A small audio embedding model, trained from scratch: norm batchnorm, held-out accuracy 68%.
Rows from block 4 of a small audio embedding model, named by matrix and row number. Rows with one number belong to one channel. Each number is 200 + 20 x the weight over its row's rms, rounded and kept within 0 to 999. All counts start at 0. After the name is the row's rms in percent of the matrix's.
After each channel's rows are labels from the 100 clips, of 14976, where the channel reaches its highest value: "loudest" is the band of the loudest frequency at the time of the peak. Only what is clearly more common there than usual is listed. The data: acted Russian speech (Dusha). In brackets: how many of the 100.
# convs0: first width-7 conv (model.blocks.4.convs.0.weight, 240x240x7, each kernel summed), inputs 180-239
# convs1: second width-7 conv (model.blocks.4.convs.1.weight, 240x240x7, transposed, each kernel summed), outputs 180-239

convs0.11,101,208,163,208,174,195,204,212,214,191,161,197,208,186,221,210,205,183,202,223,214,177,201,231,216,223,220,220,190,190,196,209,206,203,207,205,236,222,182,217,198,198,173,232,157,226,194,171,240,165,169,202,239,215,196,220,187,172,196,180,173
convs1.11,099,215,194,217,242,199,187,179,181,229,172,187,206,207,179,203,200,167,203,219,186,208,195,164,180,179,163,175,226,202,210,191,203,230,203,200,232,197,213,174,217,192,227,191,231,201,193,211,197,230,192,215,194,233,212,189,194,217,194,190,215
loudest: 500 to 1000 Hz (51)

convs0.35,098,188,191,173,186,211,216,176,230,225,164,199,155,225,212,190,197,193,175,190,194,186,222,211,225,192,220,211,205,213,216,198,182,185,180,186,247,227,217,184,226,206,184,212,200,185,193,222,115,191,226,173,219,184,216,196,187,171,213,195,204
convs1.35,105,207,233,208,200,207,203,231,182,205,213,220,209,189,207,203,204,221,208,206,158,212,202,175,178,227,200,226,218,157,213,203,181,213,198,194,200,230,206,231,208,191,213,211,214,178,191,163,188,184,176,195,199,242,195,225,181,222,221,249,202
loudest: 500 to 1000 Hz (64)

convs0.195,101,210,198,180,227,208,244,198,203,185,172,220,203,210,195,218,218,196,202,185,201,227,202,199,194,166,204,223,231,211,179,198,201,193,206,207,241,212,235,160,196,180,185,196,212,175,216,198,232,214,203,186,180,203,210,186,235,200,216,173,230
convs1.195,104,184,186,198,201,179,201,221,176,182,208,203,207,176,180,180,186,230,203,188,202,213,189,179,187,206,179,191,167,199,215,156,211,188,209,191,210,214,206,242,214,177,212,165,210,196,212,206,206,179,229,200,210,201,195,185,193,173,229,229,190
loudest: 500 to 1000 Hz (30)

convs0.109,095,197,191,163,218,157,185,183,170,196,209,185,205,214,189,224,196,187,199,171,228,219,207,205,177,189,181,191,212,204,204,198,171,160,194,195,208,227,210,215,227,225,210,230,183,200,192,221,189,167,193,187,181,182,213,216,152,184,211,217,200
convs1.109,096,230,209,186,217,229,231,198,217,170,206,186,199,165,170,207,207,218,207,212,209,198,214,201,214,197,200,195,225,230,236,181,218,167,213,206,182,245,165,173,198,208,219,212,194,183,209,192,223,211,146,230,194,226,196,211,171,213,217,176,198
loudest: 250 to 500 Hz (50); 500 to 1000 Hz (29)

convs0.87,094,169,152,202,193,211,195,195,227,179,185,212,217,198,233,192,201,168,216,162,200,182,227,228,197,206,217,185,227,216,178,192,196,221,176,191,206,170,184,217,227,198,197,199,190,221,202,229,235,196,207,203,250,196,227,179,190,179,218,239,217
convs1.87,097,187,203,164,194,180,206,170,190,193,175,201,181,215,209,212,214,205,224,196,195,191,217,232,192,199,202,217,197,187,222,193,189,184,185,199,183,186,182,183,191,204,207,214,199,156,253,195,181,174,192,218,204,196,216,233,154,203,170,166,203
loudest: 250 to 500 Hz (46); 500 to 1000 Hz (26)

convs0.51,103,230,192,204,171,165,219,236,208,176,215,218,204,242,208,151,207,184,226,195,228,234,203,218,172,191,213,200,172,190,191,175,202,231,233,173,184,200,202,219,163,227,229,182,208,206,217,165,211,195,178,220,167,189,153,200,204,185,205,200,194
convs1.51,101,172,197,181,199,213,187,199,192,204,222,210,187,200,177,206,207,230,196,188,240,173,195,210,181,180,206,197,201,226,205,180,175,203,191,188,167,194,175,194,202,186,213,181,193,185,201,193,199,224,213,179,194,207,171,183,172,216,227,204,174
loudest: 500 to 1000 Hz (38)

convs0.34,102,212,261,214,202,233,209,207,224,171,196,196,181,216,198,231,208,198,241,176,235,233,174,198,184,234,193,210,176,206,209,210,152,196,162,194,226,231,166,224,175,166,220,173,176,189,203,187,200,203,194,206,180,197,191,217,193,201,177,189,198
convs1.34,099,166,185,197,178,223,202,203,187,189,233,196,178,192,207,210,217,199,181,228,187,214,183,181,238,209,227,168,194,210,217,199,218,213,202,218,190,172,203,211,192,217,185,215,199,220,172,206,182,207,179,196,211,238,189,186,197,195,185,198,207
loudest: 500 to 1000 Hz (30)

convs0.218,105,243,212,177,195,196,234,200,198,219,167,231,160,208,188,182,159,184,209,197,228,199,224,207,192,171,183,199,170,231,209,200,224,199,200,211,241,224,181,181,178,163,223,226,158,201,229,178,162,194,179,189,236,234,196,206,198,173,210,192,193
convs1.218,106,199,232,202,240,201,200,213,180,176,187,201,228,192,219,193,182,198,191,175,175,208,215,215,174,161,237,204,224,191,203,181,189,168,185,219,201,239,210,233,204,203,188,181,216,187,206,209,202,199,196,229,231,187,209,203,209,192,204,208,216
loudest: 500 to 1000 Hz (30)

convs0.86,089,172,201,223,165,225,214,146,215,238,194,203,157,194,203,193,177,198,193,218,183,227,203,178,194,145,207,184,216,216,228,205,190,194,178,189,209,199,210,211,204,169,230,184,186,189,184,218,164,200,185,196,190,186,207,184,191,190,182,203,222
convs1.86,098,232,207,192,205,199,206,213,211,175,177,239,184,228,203,216,216,193,171,222,242,204,208,189,213,180,220,247,229,187,219,200,177,184,203,244,227,205,217,249,214,209,215,188,221,210,191,197,218,210,239,210,209,210,182,187,192,201,168,253,224
loudest: 500 to 1000 Hz (40)

convs0.142,093,181,186,189,170,188,243,158,221,154,188,167,205,200,203,198,171,204,185,199,207,176,181,239,208,217,206,181,197,176,202,205,206,188,230,171,198,210,217,193,143,206,210,218,195,204,208,197,199,176,157,206,235,202,189,216,201,181,198,222,199
convs1.142,095,244,197,211,220,229,185,191,200,243,177,236,204,189,207,185,197,185,200,200,251,206,219,182,196,201,186,235,214,172,195,208,192,178,181,189,195,216,227,199,170,179,182,171,215,194,197,243,201,252,230,167,192,214,178,159,188,183,219,204,201
loudest: 500 to 1000 Hz (37)

convs0.90,100,209,191,213,208,195,170,203,193,192,192,186,191,194,213,201,215,188,212,201,195,185,215,193,178,221,205,221,202,215,205,183,147,188,221,168,215,179,196,232,190,165,206,190,152,191,225,214,190,174,209,226,189,198,229,209,225,195,157,211,191
convs1.90,107,193,248,203,206,199,219,182,164,198,210,211,209,226,203,184,197,171,204,210,196,221,192,193,200,207,197,173,219,204,180,228,226,237,205,194,197,176,187,163,215,209,204,184,212,208,207,184,192,177,212,190,185,208,188,189,196,212,251,223,227
loudest: 250 to 500 Hz (57); 500 to 1000 Hz (30)

convs0.119,099,183,206,209,198,169,229,180,173,204,182,206,206,185,175,210,235,264,198,218,179,191,177,166,176,196,213,195,216,221,197,177,177,168,189,178,212,183,188,202,213,184,184,204,184,180,211,187,206,166,218,213,221,222,180,199,195,193,180,191,205
convs1.119,101,183,172,176,219,219,210,175,232,229,203,196,235,222,212,229,238,161,204,189,195,255,216,166,237,181,192,195,223,197,202,201,208,191,220,178,190,185,200,176,207,206,196,197,202,184,211,194,239,201,224,219,198,144,226,199,166,227,208,187,174
loudest: 4000 to 8000 Hz (27)

convs0.223,093,197,222,202,222,244,210,198,252,171,199,253,197,186,188,234,172,234,209,224,212,199,170,206,229,190,192,219,194,186,193,190,190,203,192,184,196,166,185,206,206,206,189,173,184,221,207,220,193,187,228,218,171,220,170,201,193,208,210,162,175
convs1.223,104,219,201,177,185,178,212,224,207,225,201,177,218,221,192,197,212,189,190,210,211,220,192,207,242,218,226,191,220,170,189,210,165,192,207,208,214,197,239,172,163,194,217,202,196,200,201,194,227,172,199,160,197,208,167,193,215,200,199,238,178
loudest: 500 to 1000 Hz (36)

convs0.6,104,181,208,202,155,189,216,238,173,187,210,190,210,208,224,174,193,221,207,206,218,196,207,206,209,189,215,223,202,184,202,196,186,193,198,220,228,190,186,202,189,240,186,232,220,236,217,220,167,193,184,183,234,207,222,176,212,228,227,170,213
convs1.6,101,208,190,208,191,195,193,205,211,224,168,201,177,234,194,157,192,207,253,201,207,182,183,197,162,183,212,205,213,184,189,154,175,210,242,220,191,222,207,185,169,222,212,204,233,200,180,192,204,224,221,201,182,196,220,213,205,138,192,179,200
loudest: 500 to 1000 Hz (36)

convs0.98,102,191,225,196,189,192,209,198,220,206,196,181,240,228,205,203,179,198,193,185,218,221,228,209,175,210,204,202,213,203,222,179,193,216,184,130,191,200,188,207,178,216,220,208,212,199,190,230,175,198,182,195,181,218,210,192,185,228,214,201,217
convs1.98,101,213,198,153,189,185,182,185,163,235,180,204,180,194,199,179,247,188,223,189,214,211,241,183,180,185,171,182,226,227,209,233,190,198,159,161,200,195,247,206,198,185,250,188,187,212,199,202,213,192,230,204,207,162,181,178,206,215,194,214,202
loudest: 250 to 500 Hz (47)

convs0.110,099,214,216,184,197,217,201,211,174,219,186,193,234,178,177,215,202,164,204,188,183,208,224,167,203,205,198,241,220,188,217,170,188,203,173,167,217,245,199,191,195,184,236,190,238,171,197,230,227,186,197,210,221,197,225,195,196,185,183,216,208
convs1.110,096,221,206,207,210,196,180,200,209,204,172,211,215,251,187,201,220,176,207,199,215,212,165,224,160,197,230,210,241,194,211,204,231,167,229,157,186,215,159,202,202,197,189,205,210,195,212,188,198,206,166,202,142,219,210,214,190,215,225,172,200
loudest: 4000 to 8000 Hz (41)

convs0.100,096,220,209,189,185,190,184,209,195,205,212,193,183,180,224,243,193,212,248,160,231,184,204,249,180,229,213,154,203,180,209,172,194,204,205,202,146,225,249,208,175,217,219,220,208,193,216,209,192,181,176,210,181,198,216,186,222,185,207,225,216
convs1.100,099,203,222,202,177,192,177,161,218,166,207,213,189,211,171,212,206,199,177,198,210,196,178,177,219,190,207,231,226,209,214,185,227,176,203,193,214,194,199,193,236,189,199,190,191,188,196,182,198,233,213,191,220,171,181,213,204,186,216,169,210
loudest: 500 to 1000 Hz (55)

convs0.211,098,258,208,207,249,189,211,181,187,197,176,203,183,204,220,185,216,200,222,200,240,190,204,191,218,192,205,175,218,205,222,248,218,200,181,236,224,198,181,217,198,175,153,188,184,219,164,217,182,205,201,218,134,213,209,161,185,193,199,195,199
convs1.211,103,170,216,211,197,232,181,194,217,163,200,205,242,204,188,209,227,203,191,236,245,185,205,180,224,243,225,232,202,211,222,232,164,240,190,216,209,211,211,184,194,206,199,229,201,225,201,206,202,212,226,181,185,203,206,214,214,176,186,189,233
loudest: 250 to 500 Hz (48)

convs0.230,095,198,207,185,211,205,185,202,200,208,196,201,185,171,183,187,216,238,211,221,181,162,247,195,245,218,163,199,214,204,193,163,219,194,164,200,206,191,194,225,212,181,217,204,195,160,205,229,211,242,222,189,200,234,185,177,172,166,190,172,185
convs1.230,097,211,210,232,226,202,169,204,219,184,182,150,227,161,195,236,208,192,203,178,231,178,207,209,221,217,208,193,153,216,194,128,200,182,197,201,218,191,189,205,202,215,181,187,206,225,167,228,202,177,179,142,232,208,176,237,196,243,191,206,216
loudest: 250 to 500 Hz (69); 500 to 1000 Hz (26)

convs0.199,103,185,241,180,235,191,209,180,200,212,174,220,217,216,186,218,221,221,208,214,213,168,217,199,203,188,225,194,220,178,233,204,189,176,190,171,195,222,160,206,209,166,206,214,195,194,210,205,214,178,197,221,169,190,195,212,198,230,197,236,175
convs1.199,101,201,225,171,205,183,215,224,177,191,222,197,234,186,205,208,183,243,204,195,195,210,183,222,194,176,195,162,194,178,194,228,208,205,202,222,198,214,186,220,217,240,232,182,199,198,158,171,173,228,196,213,188,180,216,183,205,177,228,216,204
loudest: 500 to 1000 Hz (38)

convs0.239,101,177,204,181,189,227,206,233,211,204,211,178,216,214,195,184,197,190,195,221,198,229,197,180,221,206,230,168,247,209,176,190,187,202,221,164,179,226,200,213,183,183,211,168,178,248,185,191,186,238,178,210,186,212,221,196,179,239,174,197,219
convs1.239,105,206,188,202,213,208,210,207,189,231,198,227,213,194,230,169,192,194,154,240,199,210,180,210,200,181,170,203,191,164,198,178,208,171,191,224,217,209,229,206,203,224,217,233,203,175,188,196,242,194,155,194,191,190,185,193,190,177,194,180,179
loudest: 250 to 500 Hz (59); 500 to 1000 Hz (32)

convs0.44,093,156,180,181,222,151,179,120,196,224,247,203,187,199,179,211,155,190,206,205,257,202,171,185,212,208,183,217,208,187,192,236,179,219,198,171,180,196,183,233,214,223,203,197,216,208,193,222,233,182,225,209,193,204,190,180,206,194,172,220,220
convs1.44,094,203,193,135,231,174,173,222,197,176,211,212,201,211,203,209,225,213,175,170,171,199,195,229,198,206,234,188,186,200,210,222,221,209,219,173,209,198,197,201,235,210,213,224,201,220,202,171,170,218,197,179,196,208,230,211,214,196,197,205,180
loudest: 500 to 1000 Hz (42)

convs0.21,097,186,210,182,195,196,186,183,211,204,181,181,208,237,185,179,225,209,187,193,190,161,210,190,214,192,185,183,200,212,223,181,182,180,194,189,181,191,225,172,213,238,216,203,193,207,183,152,168,241,209,205,187,201,236,197,187,172,166,183,178
convs1.21,098,227,197,218,178,217,216,201,202,207,199,193,199,193,175,201,202,153,210,157,198,219,157,178,202,184,182,227,172,181,206,233,212,199,200,168,216,163,170,228,204,199,258,218,184,196,198,209,213,185,213,201,235,188,227,258,213,200,188,122,217
loudest: 500 to 1000 Hz (37)