Rows from block 3, named by matrix and row number. Rows with one number belong to one channel. Each number is 128 + 32 x the weight over its row's rms, rounded and kept within 0 to 255. All counts start at 0. Numbers have three digits each.
# convs0: first width-7 conv (model.blocks.3.convs.0.weight, 240x240x7), inputs 132-137, a 7 kernel for each
# convs1: second width-7 conv (model.blocks.3.convs.1.weight, 240x240x7, transposed), outputs 132-137, a 7 kernel for each
convs0.169:122195145178205110097162125114122122176122127201094162081142120178083101126121125151112103132171110208131144139070167160139114
convs1.169:117170137180096185130168166156160126171051100136071127148092149073133122103169205156113149168096139104154122151183149158128141
convs0.170:150192121141141113107139116121176178117150180116143115132117142133077140164147122115123143156075164093131129170144123103109157
convs1.170:066111095084184093146163167135082048131145098131141173136107093090134162110126159070133113094141103201117136115124143175089110
convs0.171:209159114136157058192137190128143095137122072103118113134134133125139116105080102092224081145161154116116135113140137161139118
convs1.171:120167139092084177155079089141154148095143110228120055141111149155106168132149083175077140103161116119077093083096144142145143
convs0.172:175150156124110168081114150126121092155122126130143107146088087103129176161089133155141133099113143074130125092126108118183188
convs1.172:151169110109135136201115151111129116158185120156131124100108134089136140133104150203125193083137142128158146112121114083123162
convs0.173:099175118069147109098171065103099139121131125128142130079164141138149120145141121067127148172089080051118167097121132096207150
convs1.173:099131116159094119164138159104118162103126113124119114153085128107110118153117153151146100143112135102108127137157100161083146
convs0.174:131097141137125146172086127137159099093132176194147140082155188093182118104197136128088128112140101158081091144125144134167104
convs1.174:111124165086123152138174091106177113076094115216167085192084076142099155219066163157171147111141104136109090147181176144130124
convs0.175:114110146175103145129037115132091108125178198047148119113128091104128111104146129079135161134129216120104113144156108129083119
convs1.175:142147072129151069132086083132124076121112071180144091130150107118137121183114142173083186116109196101166118146142129092166150
convs0.176:100124072098106156124132125157070128156113084127102125109182142127139136140075123143123151150132066138107142090105168156171103
convs1.176:224194123167118075102111130141107166190136125166120124140128173128128108160089118139132127039090124107134140112115170139187094
convs0.177:164112135065092129112178115118152135112054073076097164142212124174136132133085078127168089132105099073133169105123098144086087
convs1.177:127120132132112142152178148127130153144106157153097180132150078150099202115127143084082195140116089136122120161143098153125145
convs0.178:142140098146116079093160137126093159099137148137149146071166110110144103123130079182081135143166135170131086092109110206148142
convs1.178:117131137143164125142065130106181149095108193092096148144097103119098113101132133151128083147145077127169124070149175136164091
convs0.179:064132146124117108051149102137146102120112154142181130136070095094111130121138155127115123134075088129108168098107112038196137
convs1.179:131117118105119092163101194142137135141084143176074155140061109088126141070152102132102152126138169145141096098178074151122082
convs0.180:105093160091121153099101134156074132141125087127191115117115092143133125153144137122113155102079146155128125107083105104178197
convs1.180:101108107086111108121175108104165081154131094109081255067194141164144166118126121097159150156124178156082136180143078119152093
convs0.181:158156166096214067142144130144152116156148108104084120089146141196108052114062127169098132067098150163139143114156124167123140
convs1.181:110110129163095139130168139076150182130151151115149110142169110103125127119132139112174125143132093161120090109121176111125185
convs0.182:085163176131106055127107137168072068113176134153076183107149116167056155144112138163075122128158133111070076110163105112123069
convs1.182:052169196107122162121143173126158121132081128133145135049093144126123110193139073120219172127102159149118113118110083136124116
convs0.183:145109178067119137097058118132146134119124153106113105156136137129144176103168154155119169124172101177144101131154136104170093
convs1.183:169130141114130135125093123115100202176130162121119133097161163084146153146111109150107137104130126189154130103162111093099116
convs0.184:137102171100090145148138157128060150080061131146124168177070103148147154079084141127085195133106072100104128095164099125118130
convs1.184:156126113110141120151099139180119099125076092129214099115130072125099117110129144067172173207029160170140093115100129115128109
convs0.185:132190145139147145109156094137130131126182160120159123155108047094093111066160138115105147109096089101125160090105098149081145
convs1.185:167112163106102127127095169138072138140089135093179127061171162106132137092177141164047118075183133135115114050150130171142117
convs0.186:135159168159104137129144114174132159116098086080073136112106163190147175123138119108124116109144108136133159164151103164099146
convs1.186:127107154193039126203118123123164081127166119115124045212143181160141121121055111138166158131182112076124128144138123118135116
convs0.187:119152139165113092152168137130122139059074105165123152172090086094098096131063157156069111089102166128131126124111164126125157
convs1.187:100120126089146106107117054081145120162099104141065123145125108142086206180089174147105143083157113144156130127151135097127143
convs0.188:115137157123091163163087183113111129089158084150106140118145147222095100138132087142102088140149113159206188102111099147071136
convs1.188:100200129140061090162149141172101118149092179185127137092133175127073126142163130087086104141149114103151096115148150111145140
convs0.189:072103146177138126199098100144118138148154117116110152133118172142129117141081121146110116206145094184108080088134167140073107
convs1.189:148171167170088105130164153112145122079160068154100117141139137150092166139172149190129097183107197136073177102165139164130128
convs0.190:109066136129117157150129131116110045117123155103185162110156115104117144116128075082154133120095130088087150084116161078064135
convs1.190:190121149065130175147109131101167163157172129145140097121158084142103189097076147092132165113090150127141118130070101159182145
convs0.191:150114097071125161092114104111149160117156135067140137130164158150114132163109111109103126156141110161088182133169135107124152
convs1.191:109125121136133152118152173165100162090127113147135065101114137118136147135112140138124149140108117127146082067123094140130125
convs0.192:116143104066065113107085093081127170139118101100119082141102080160128124104177153150141109162147109158091141155150164145118115
convs1.192:148125108133094133135150150158151115198149116121139094133181127105093139143186157084131154144178105130145098070108172171081123
convs0.193:080128136087141084132140155146126102141030134145080104124124150118117117172144125098142112149090124138118170110164183118091067
convs1.193:080082109143168078127130149122106179087070156067120197178142041186092163142104107104144153101197086190112139058134114120136107
convs0.194:150157079137103112093166141063150136112126146101119188104170131175147157140088145120151120125093098153151184067170092147100189
convs1.194:158122080113056142062122111109126163132157194144093066145065139134099175093158083094068104136132095129111055154141134131103145
convs0.195:061152126067102170168149132136102130118153066107108101080109112149122095157120175129140140078112130152186104146119083115144141
convs1.195:177125179142133126084072092137081100118213135189163158114121108119138137110095105128195135136147169092148143085153170145120133
convs0.196:128139098218205109134178128119086187118161092148114133222120117134180119131118167152112165146097093133091148120110128136178137
convs1.196:135148153154118053113117120130074146155132137097121078105180133152080088108090159131151087130087165132108152132127173091112113
convs0.197:125139165168139139127145115146142109082090144154124155147125178082135115130110126149129104123172146121070143157179116150132191
convs1.197:115109150100106156105082119127116130129091127171127129140099131147154142084124113165134100149104097079131127170119167106165099
convs0.198:106158106171123081134124205086157069155171147147114109096091096098156116133165139142129056144069102107071088104082156170100120
convs1.198:129102099170116134122064136127167135103133136085148092151106071075153144108102169168070200101152162141148137117116175128152152
convs0.199:112095090098141116150126115089130042099133121113173166111158109166110110073159145101082138125161106133131159082116149148149132
convs1.199:103174109171106101115165154122075115094138139166077108120114126145115077150127080086164166138137120092170122105102100132146128
convs0.200:056086108111144163128129181178095114082155083159115153153163116119107118161096082100160095164092134092181084155141151136155105
convs1.200:152125144048161131152137120149196135091132081112130106164092127155162060229124154200123081119107123155122149082101127153141117
convs0.201:137110167133163159139115146178101127171139102147079128095137195136100112116101110160150127155108091101085190148091132089156199
convs1.201:131134091169090144091151159136130088124079114140154168137165106114109168103119121130119096155107161151116028053115123079154091
convs0.202:129101109129141108131169141157129140155135157148149150079147092131111115124185173039141142114136085127110199135199123112110112
convs1.202:180089205152151163124047141143162108180103158130125101102087162177125122112151117090167072095115152216121118143077135099107129
convs0.203:128164121094093120106158112111145081155163153211175095135143114149128117144106050135154127119072133123142124103121176152206188
convs1.203:104056151161161145128084105134127150130139084111166153096111145155156144115124131118145101127129144055126080134102152127125051
convs0.204:164111078148064091137148161092192123101111126116169138159217195168069118146186125138123142084180160140102118150127057122145131
convs1.204:063180136109142128097167138104075194113143118127103136125159124106073114174105089102095098024058127165129113121124109135104130
convs0.205:171176127175112100126186133053157150148092197133145157121151164163161146120127112153074114136127130153159084131149092138098180
convs1.205:138100146149205132097172086131140124123114118058146123144195104140114161114099151114125125100132136104079106144096126121137162
convs0.206:148138127136177136096107175091116185101139147077123079122121069138207099129100146154162128104117158107149075122117097102137081
convs1.206:134102135128083056177150124052105080111126137168161158121171047139125083133119151105157123138123144126147169154185092137147219
convs0.207:073124169161199097121090115101198169112147191119099084162111173086155192140103088141134156089127098067183114138125114130118156
convs1.207:118094076095137155126166110133086170151143135088061127164119103117081113117120118102121114154114087198155127145160167172163092
convs0.208:099082112066198092155208115114105156105133169195109100085158101130134143097077069132076093199165085166119089183098149114098121
convs1.208:118207103121116124136111205144132114163063088084159131137148088114075136098130125102165120063139164125189083179146145121097173
convs0.209:155073126106142189108144127108165111104148115048155131103100115196148129146124124114157088130159106121097186131159147093055118
convs1.209:127114155093126139133122162155172101110125151179136164099134104089125157097132111091111131103149061155107118101137139125145104
convs0.210:173095071152152149206162139161157116167167128028107139133153129106135128133186077145109058148076059111139092067081135164165181
convs1.210:149097129160102114113160119148109200095173130128103135115100101169158134139069153120131203178091147169134095155108138120184146
convs0.211:130160092101163138147141068165110128148114175098103112199076128171128142132192127150170123167153129085100097057137123093132063
convs1.211:103137129108122076112136112145135112115093116171091130122157140140172096098189123134132136132148113137149124147107125062208135
convs0.212:129137115093114203119106117149156105129136159124168145140143136163137139139056137069124091152139118145133153193096132188136114
convs1.212:139136143178171055127159160186195147081144062145123127128149104172099154143182169168117142101137112140159100144110129152189139
convs0.213:131184060179168111070146195135183149107067150100127132075115129164186098187210146153069131142184105082100118174154148117137093
convs1.213:177060184172161152085128091123139084141139138133157098117155116118086055125118149155086177100105116146203110122146141140106115
convs0.214:153113145092166142139136075146144150126162118096128111107120171072103138169113138142160102170116117078178107139145161139159115
convs1.214:084096160117174137112139115154130114119080107108124164119097071137134111209069172145116066084126105082120089114130116141128125
convs0.215:136138125141122154186158130128102150137133102123120094073168117072173162042080107133177114107130161197118138127128131125125137
convs1.215:141114065089073168152136117098114172192126107172085115074097144126119148143121097144093126142096098132116168129134110088122129
convs0.216:142128113124118127138148108092130206112100137186162123104143092129085169108127147185144137170103143132095090108110150112096137
convs1.216:164103159163151119131105116160104147156133100156132151176078126137148090142183104132127122115156072121124170173135117149150140
convs0.217:130071138165128147162140127118188082134125217132082123131195114189127108071111081121172097083086098121144166127148125127157231
convs1.217:178158131155138109124149105160184088106114214115161109159103079206168153188100131129151116134150126096102090092109154098154089
convs0.218:089160132199161152071133078124105108082122102165163104080185124126120133124109196108083109120108068121180135150092158236148093
convs1.218:065157092087143100144120094028079182134148115100156127153104137140133130119071112150074094082136147146121068125059109114101238
convs0.219:136081154102058068172155148114139040159175174076139091111170122145091107136125150149171119137145103140128171072133182096117138
convs1.219:094146078120143106114082123147095090093123117125118157150074143123134153103142173177155061103152166097150150125157171079159179
convs0.220:086174171097161074124159183121114161113086076169131148191130151114120149115111118129186167134121102136128113136071157113149093
convs1.220:183194076180155148108095110155126098119118121097139159122095133101119136122086154115122103133111133160147081116136084129073141
convs0.221:134095103150105134161132087141139100170105144160057133133124113114094187182062163132138090118165140179147149080126078168082113
convs1.221:099116099114076136134123156133174138176124140143083134110176096045112117112057103119120100155158107153107045128143126075076152
convs0.222:092086157137127052135137095142058129148062124104098155127122114126155062174174179117114151112206165140212123148141113106183171
convs1.222:076159169170146129088139134089066122162099066142146089143094127178133082143097103108041101094067130133104150080175132103115107
convs0.223:112142166167164078109165073161110086140154089110151147125170123140179078159149069080083112107157141167140068139162177146177136
convs1.223:148150127124092112122177163113190145101137153010049153128138189109115196117125092110109103107089167149151124122144121163151152
convs0.224:166169176084122115138121159170073105171113180106117135103117086127143135166138111099139116126139164057143060193105116197137087
convs1.224:161121143099136093090108107112136157202104096167175164203096180138079120124132099038149130122175084130097142067106155117079144
convs0.225:126115150108139150115110184136128174161140101110165125117098105139144121198182116158122098120086125121114141137154146141160087
convs1.225:146121158147122185132185078114166098169128082145137108176076162156113086123129130084080161070144153154076190129102183161048149
convs0.226:166117140102148147135126149120144104145134103094124161109104095059150125060082169139143081152106158144114102116154078117128152
convs1.226:132144088092137215084143095091071158099159175113126148119158128130090183127124150077142112128118120118036112140167146116135155
convs0.227:111161162132084147115136118096144095035111080085115149133104162176088128154117152115185103119130121192080141142135136132111101
convs1.227:109147138108107178077116092078100148157122119139133124115163121121090112160095096120117108134127130121159145100149109128150087
convs0.228:119163147078115155117125108124074101146107126176107099145031146123116143165105077098138150155124134103073134157125100090121098
convs1.228:129121152138098159139118100095163106166143102159173078109103171154148165172140106146119161118112147116099184137120122110166116
convs0.229:116135185091165114030108135156094091192097097134104093126165078105139047148138111142106111175088114124109098162106097138093127
convs1.229:169133123142169189120128154125133136181120085105167084144146146125133113100154197107170137085142124069166166085082163140152172
convs0.230:181118178127065131138140093080151119092103092203112106149141119189083177179033107045138094104157166096133149153178094135155084
convs1.230:090104138152073140060109098121123091097146132052160136146141106125143109104122116101096130159060205170153116133085158132187148
convs0.231:126175091123098067122160124179172146133127139136130136108068100178145111147185113093155180120146109103120171135198075115130124
convs1.231:139111129124123214126084103133121156139141075084127102105216108092134110143123138059128171126170166079128101105109131078171140
convs0.232:133114093128110165101198143173151060062111151110161101159138128133133099118110134170079111107074087103131123154104099137118129
convs1.232:142175114113105127080124138151104150173135105114170142163079111086086132099127168104155093169098130121149071110147092142158073
convs0.233:108128088072164119133169134128035076157177166128130205146093092184145142083198172031150087128108152127120090088182120114192121
convs1.233:097098108073161103126182121162131127144123200131161124122089132138187117149152178102163145134169110082163085138156116094163181
convs0.234:116124133106123162084111148174114175156139109144107098134164093129109109077149112122136155094096167118134126078069081105143119
convs1.234:140166120089102071118198131137195117112130111086096154082124203106116125114093118148166171100131141078127152072130045143169098
convs0.235:139159069098127079099085144132108113134123111132111131093113128137125183123104144104118150121055073111077134191143093078179134
convs1.235:119150181110156144138164121145114130146169154056172089078128158163150148139151164157196100157200094132153121105186111227126115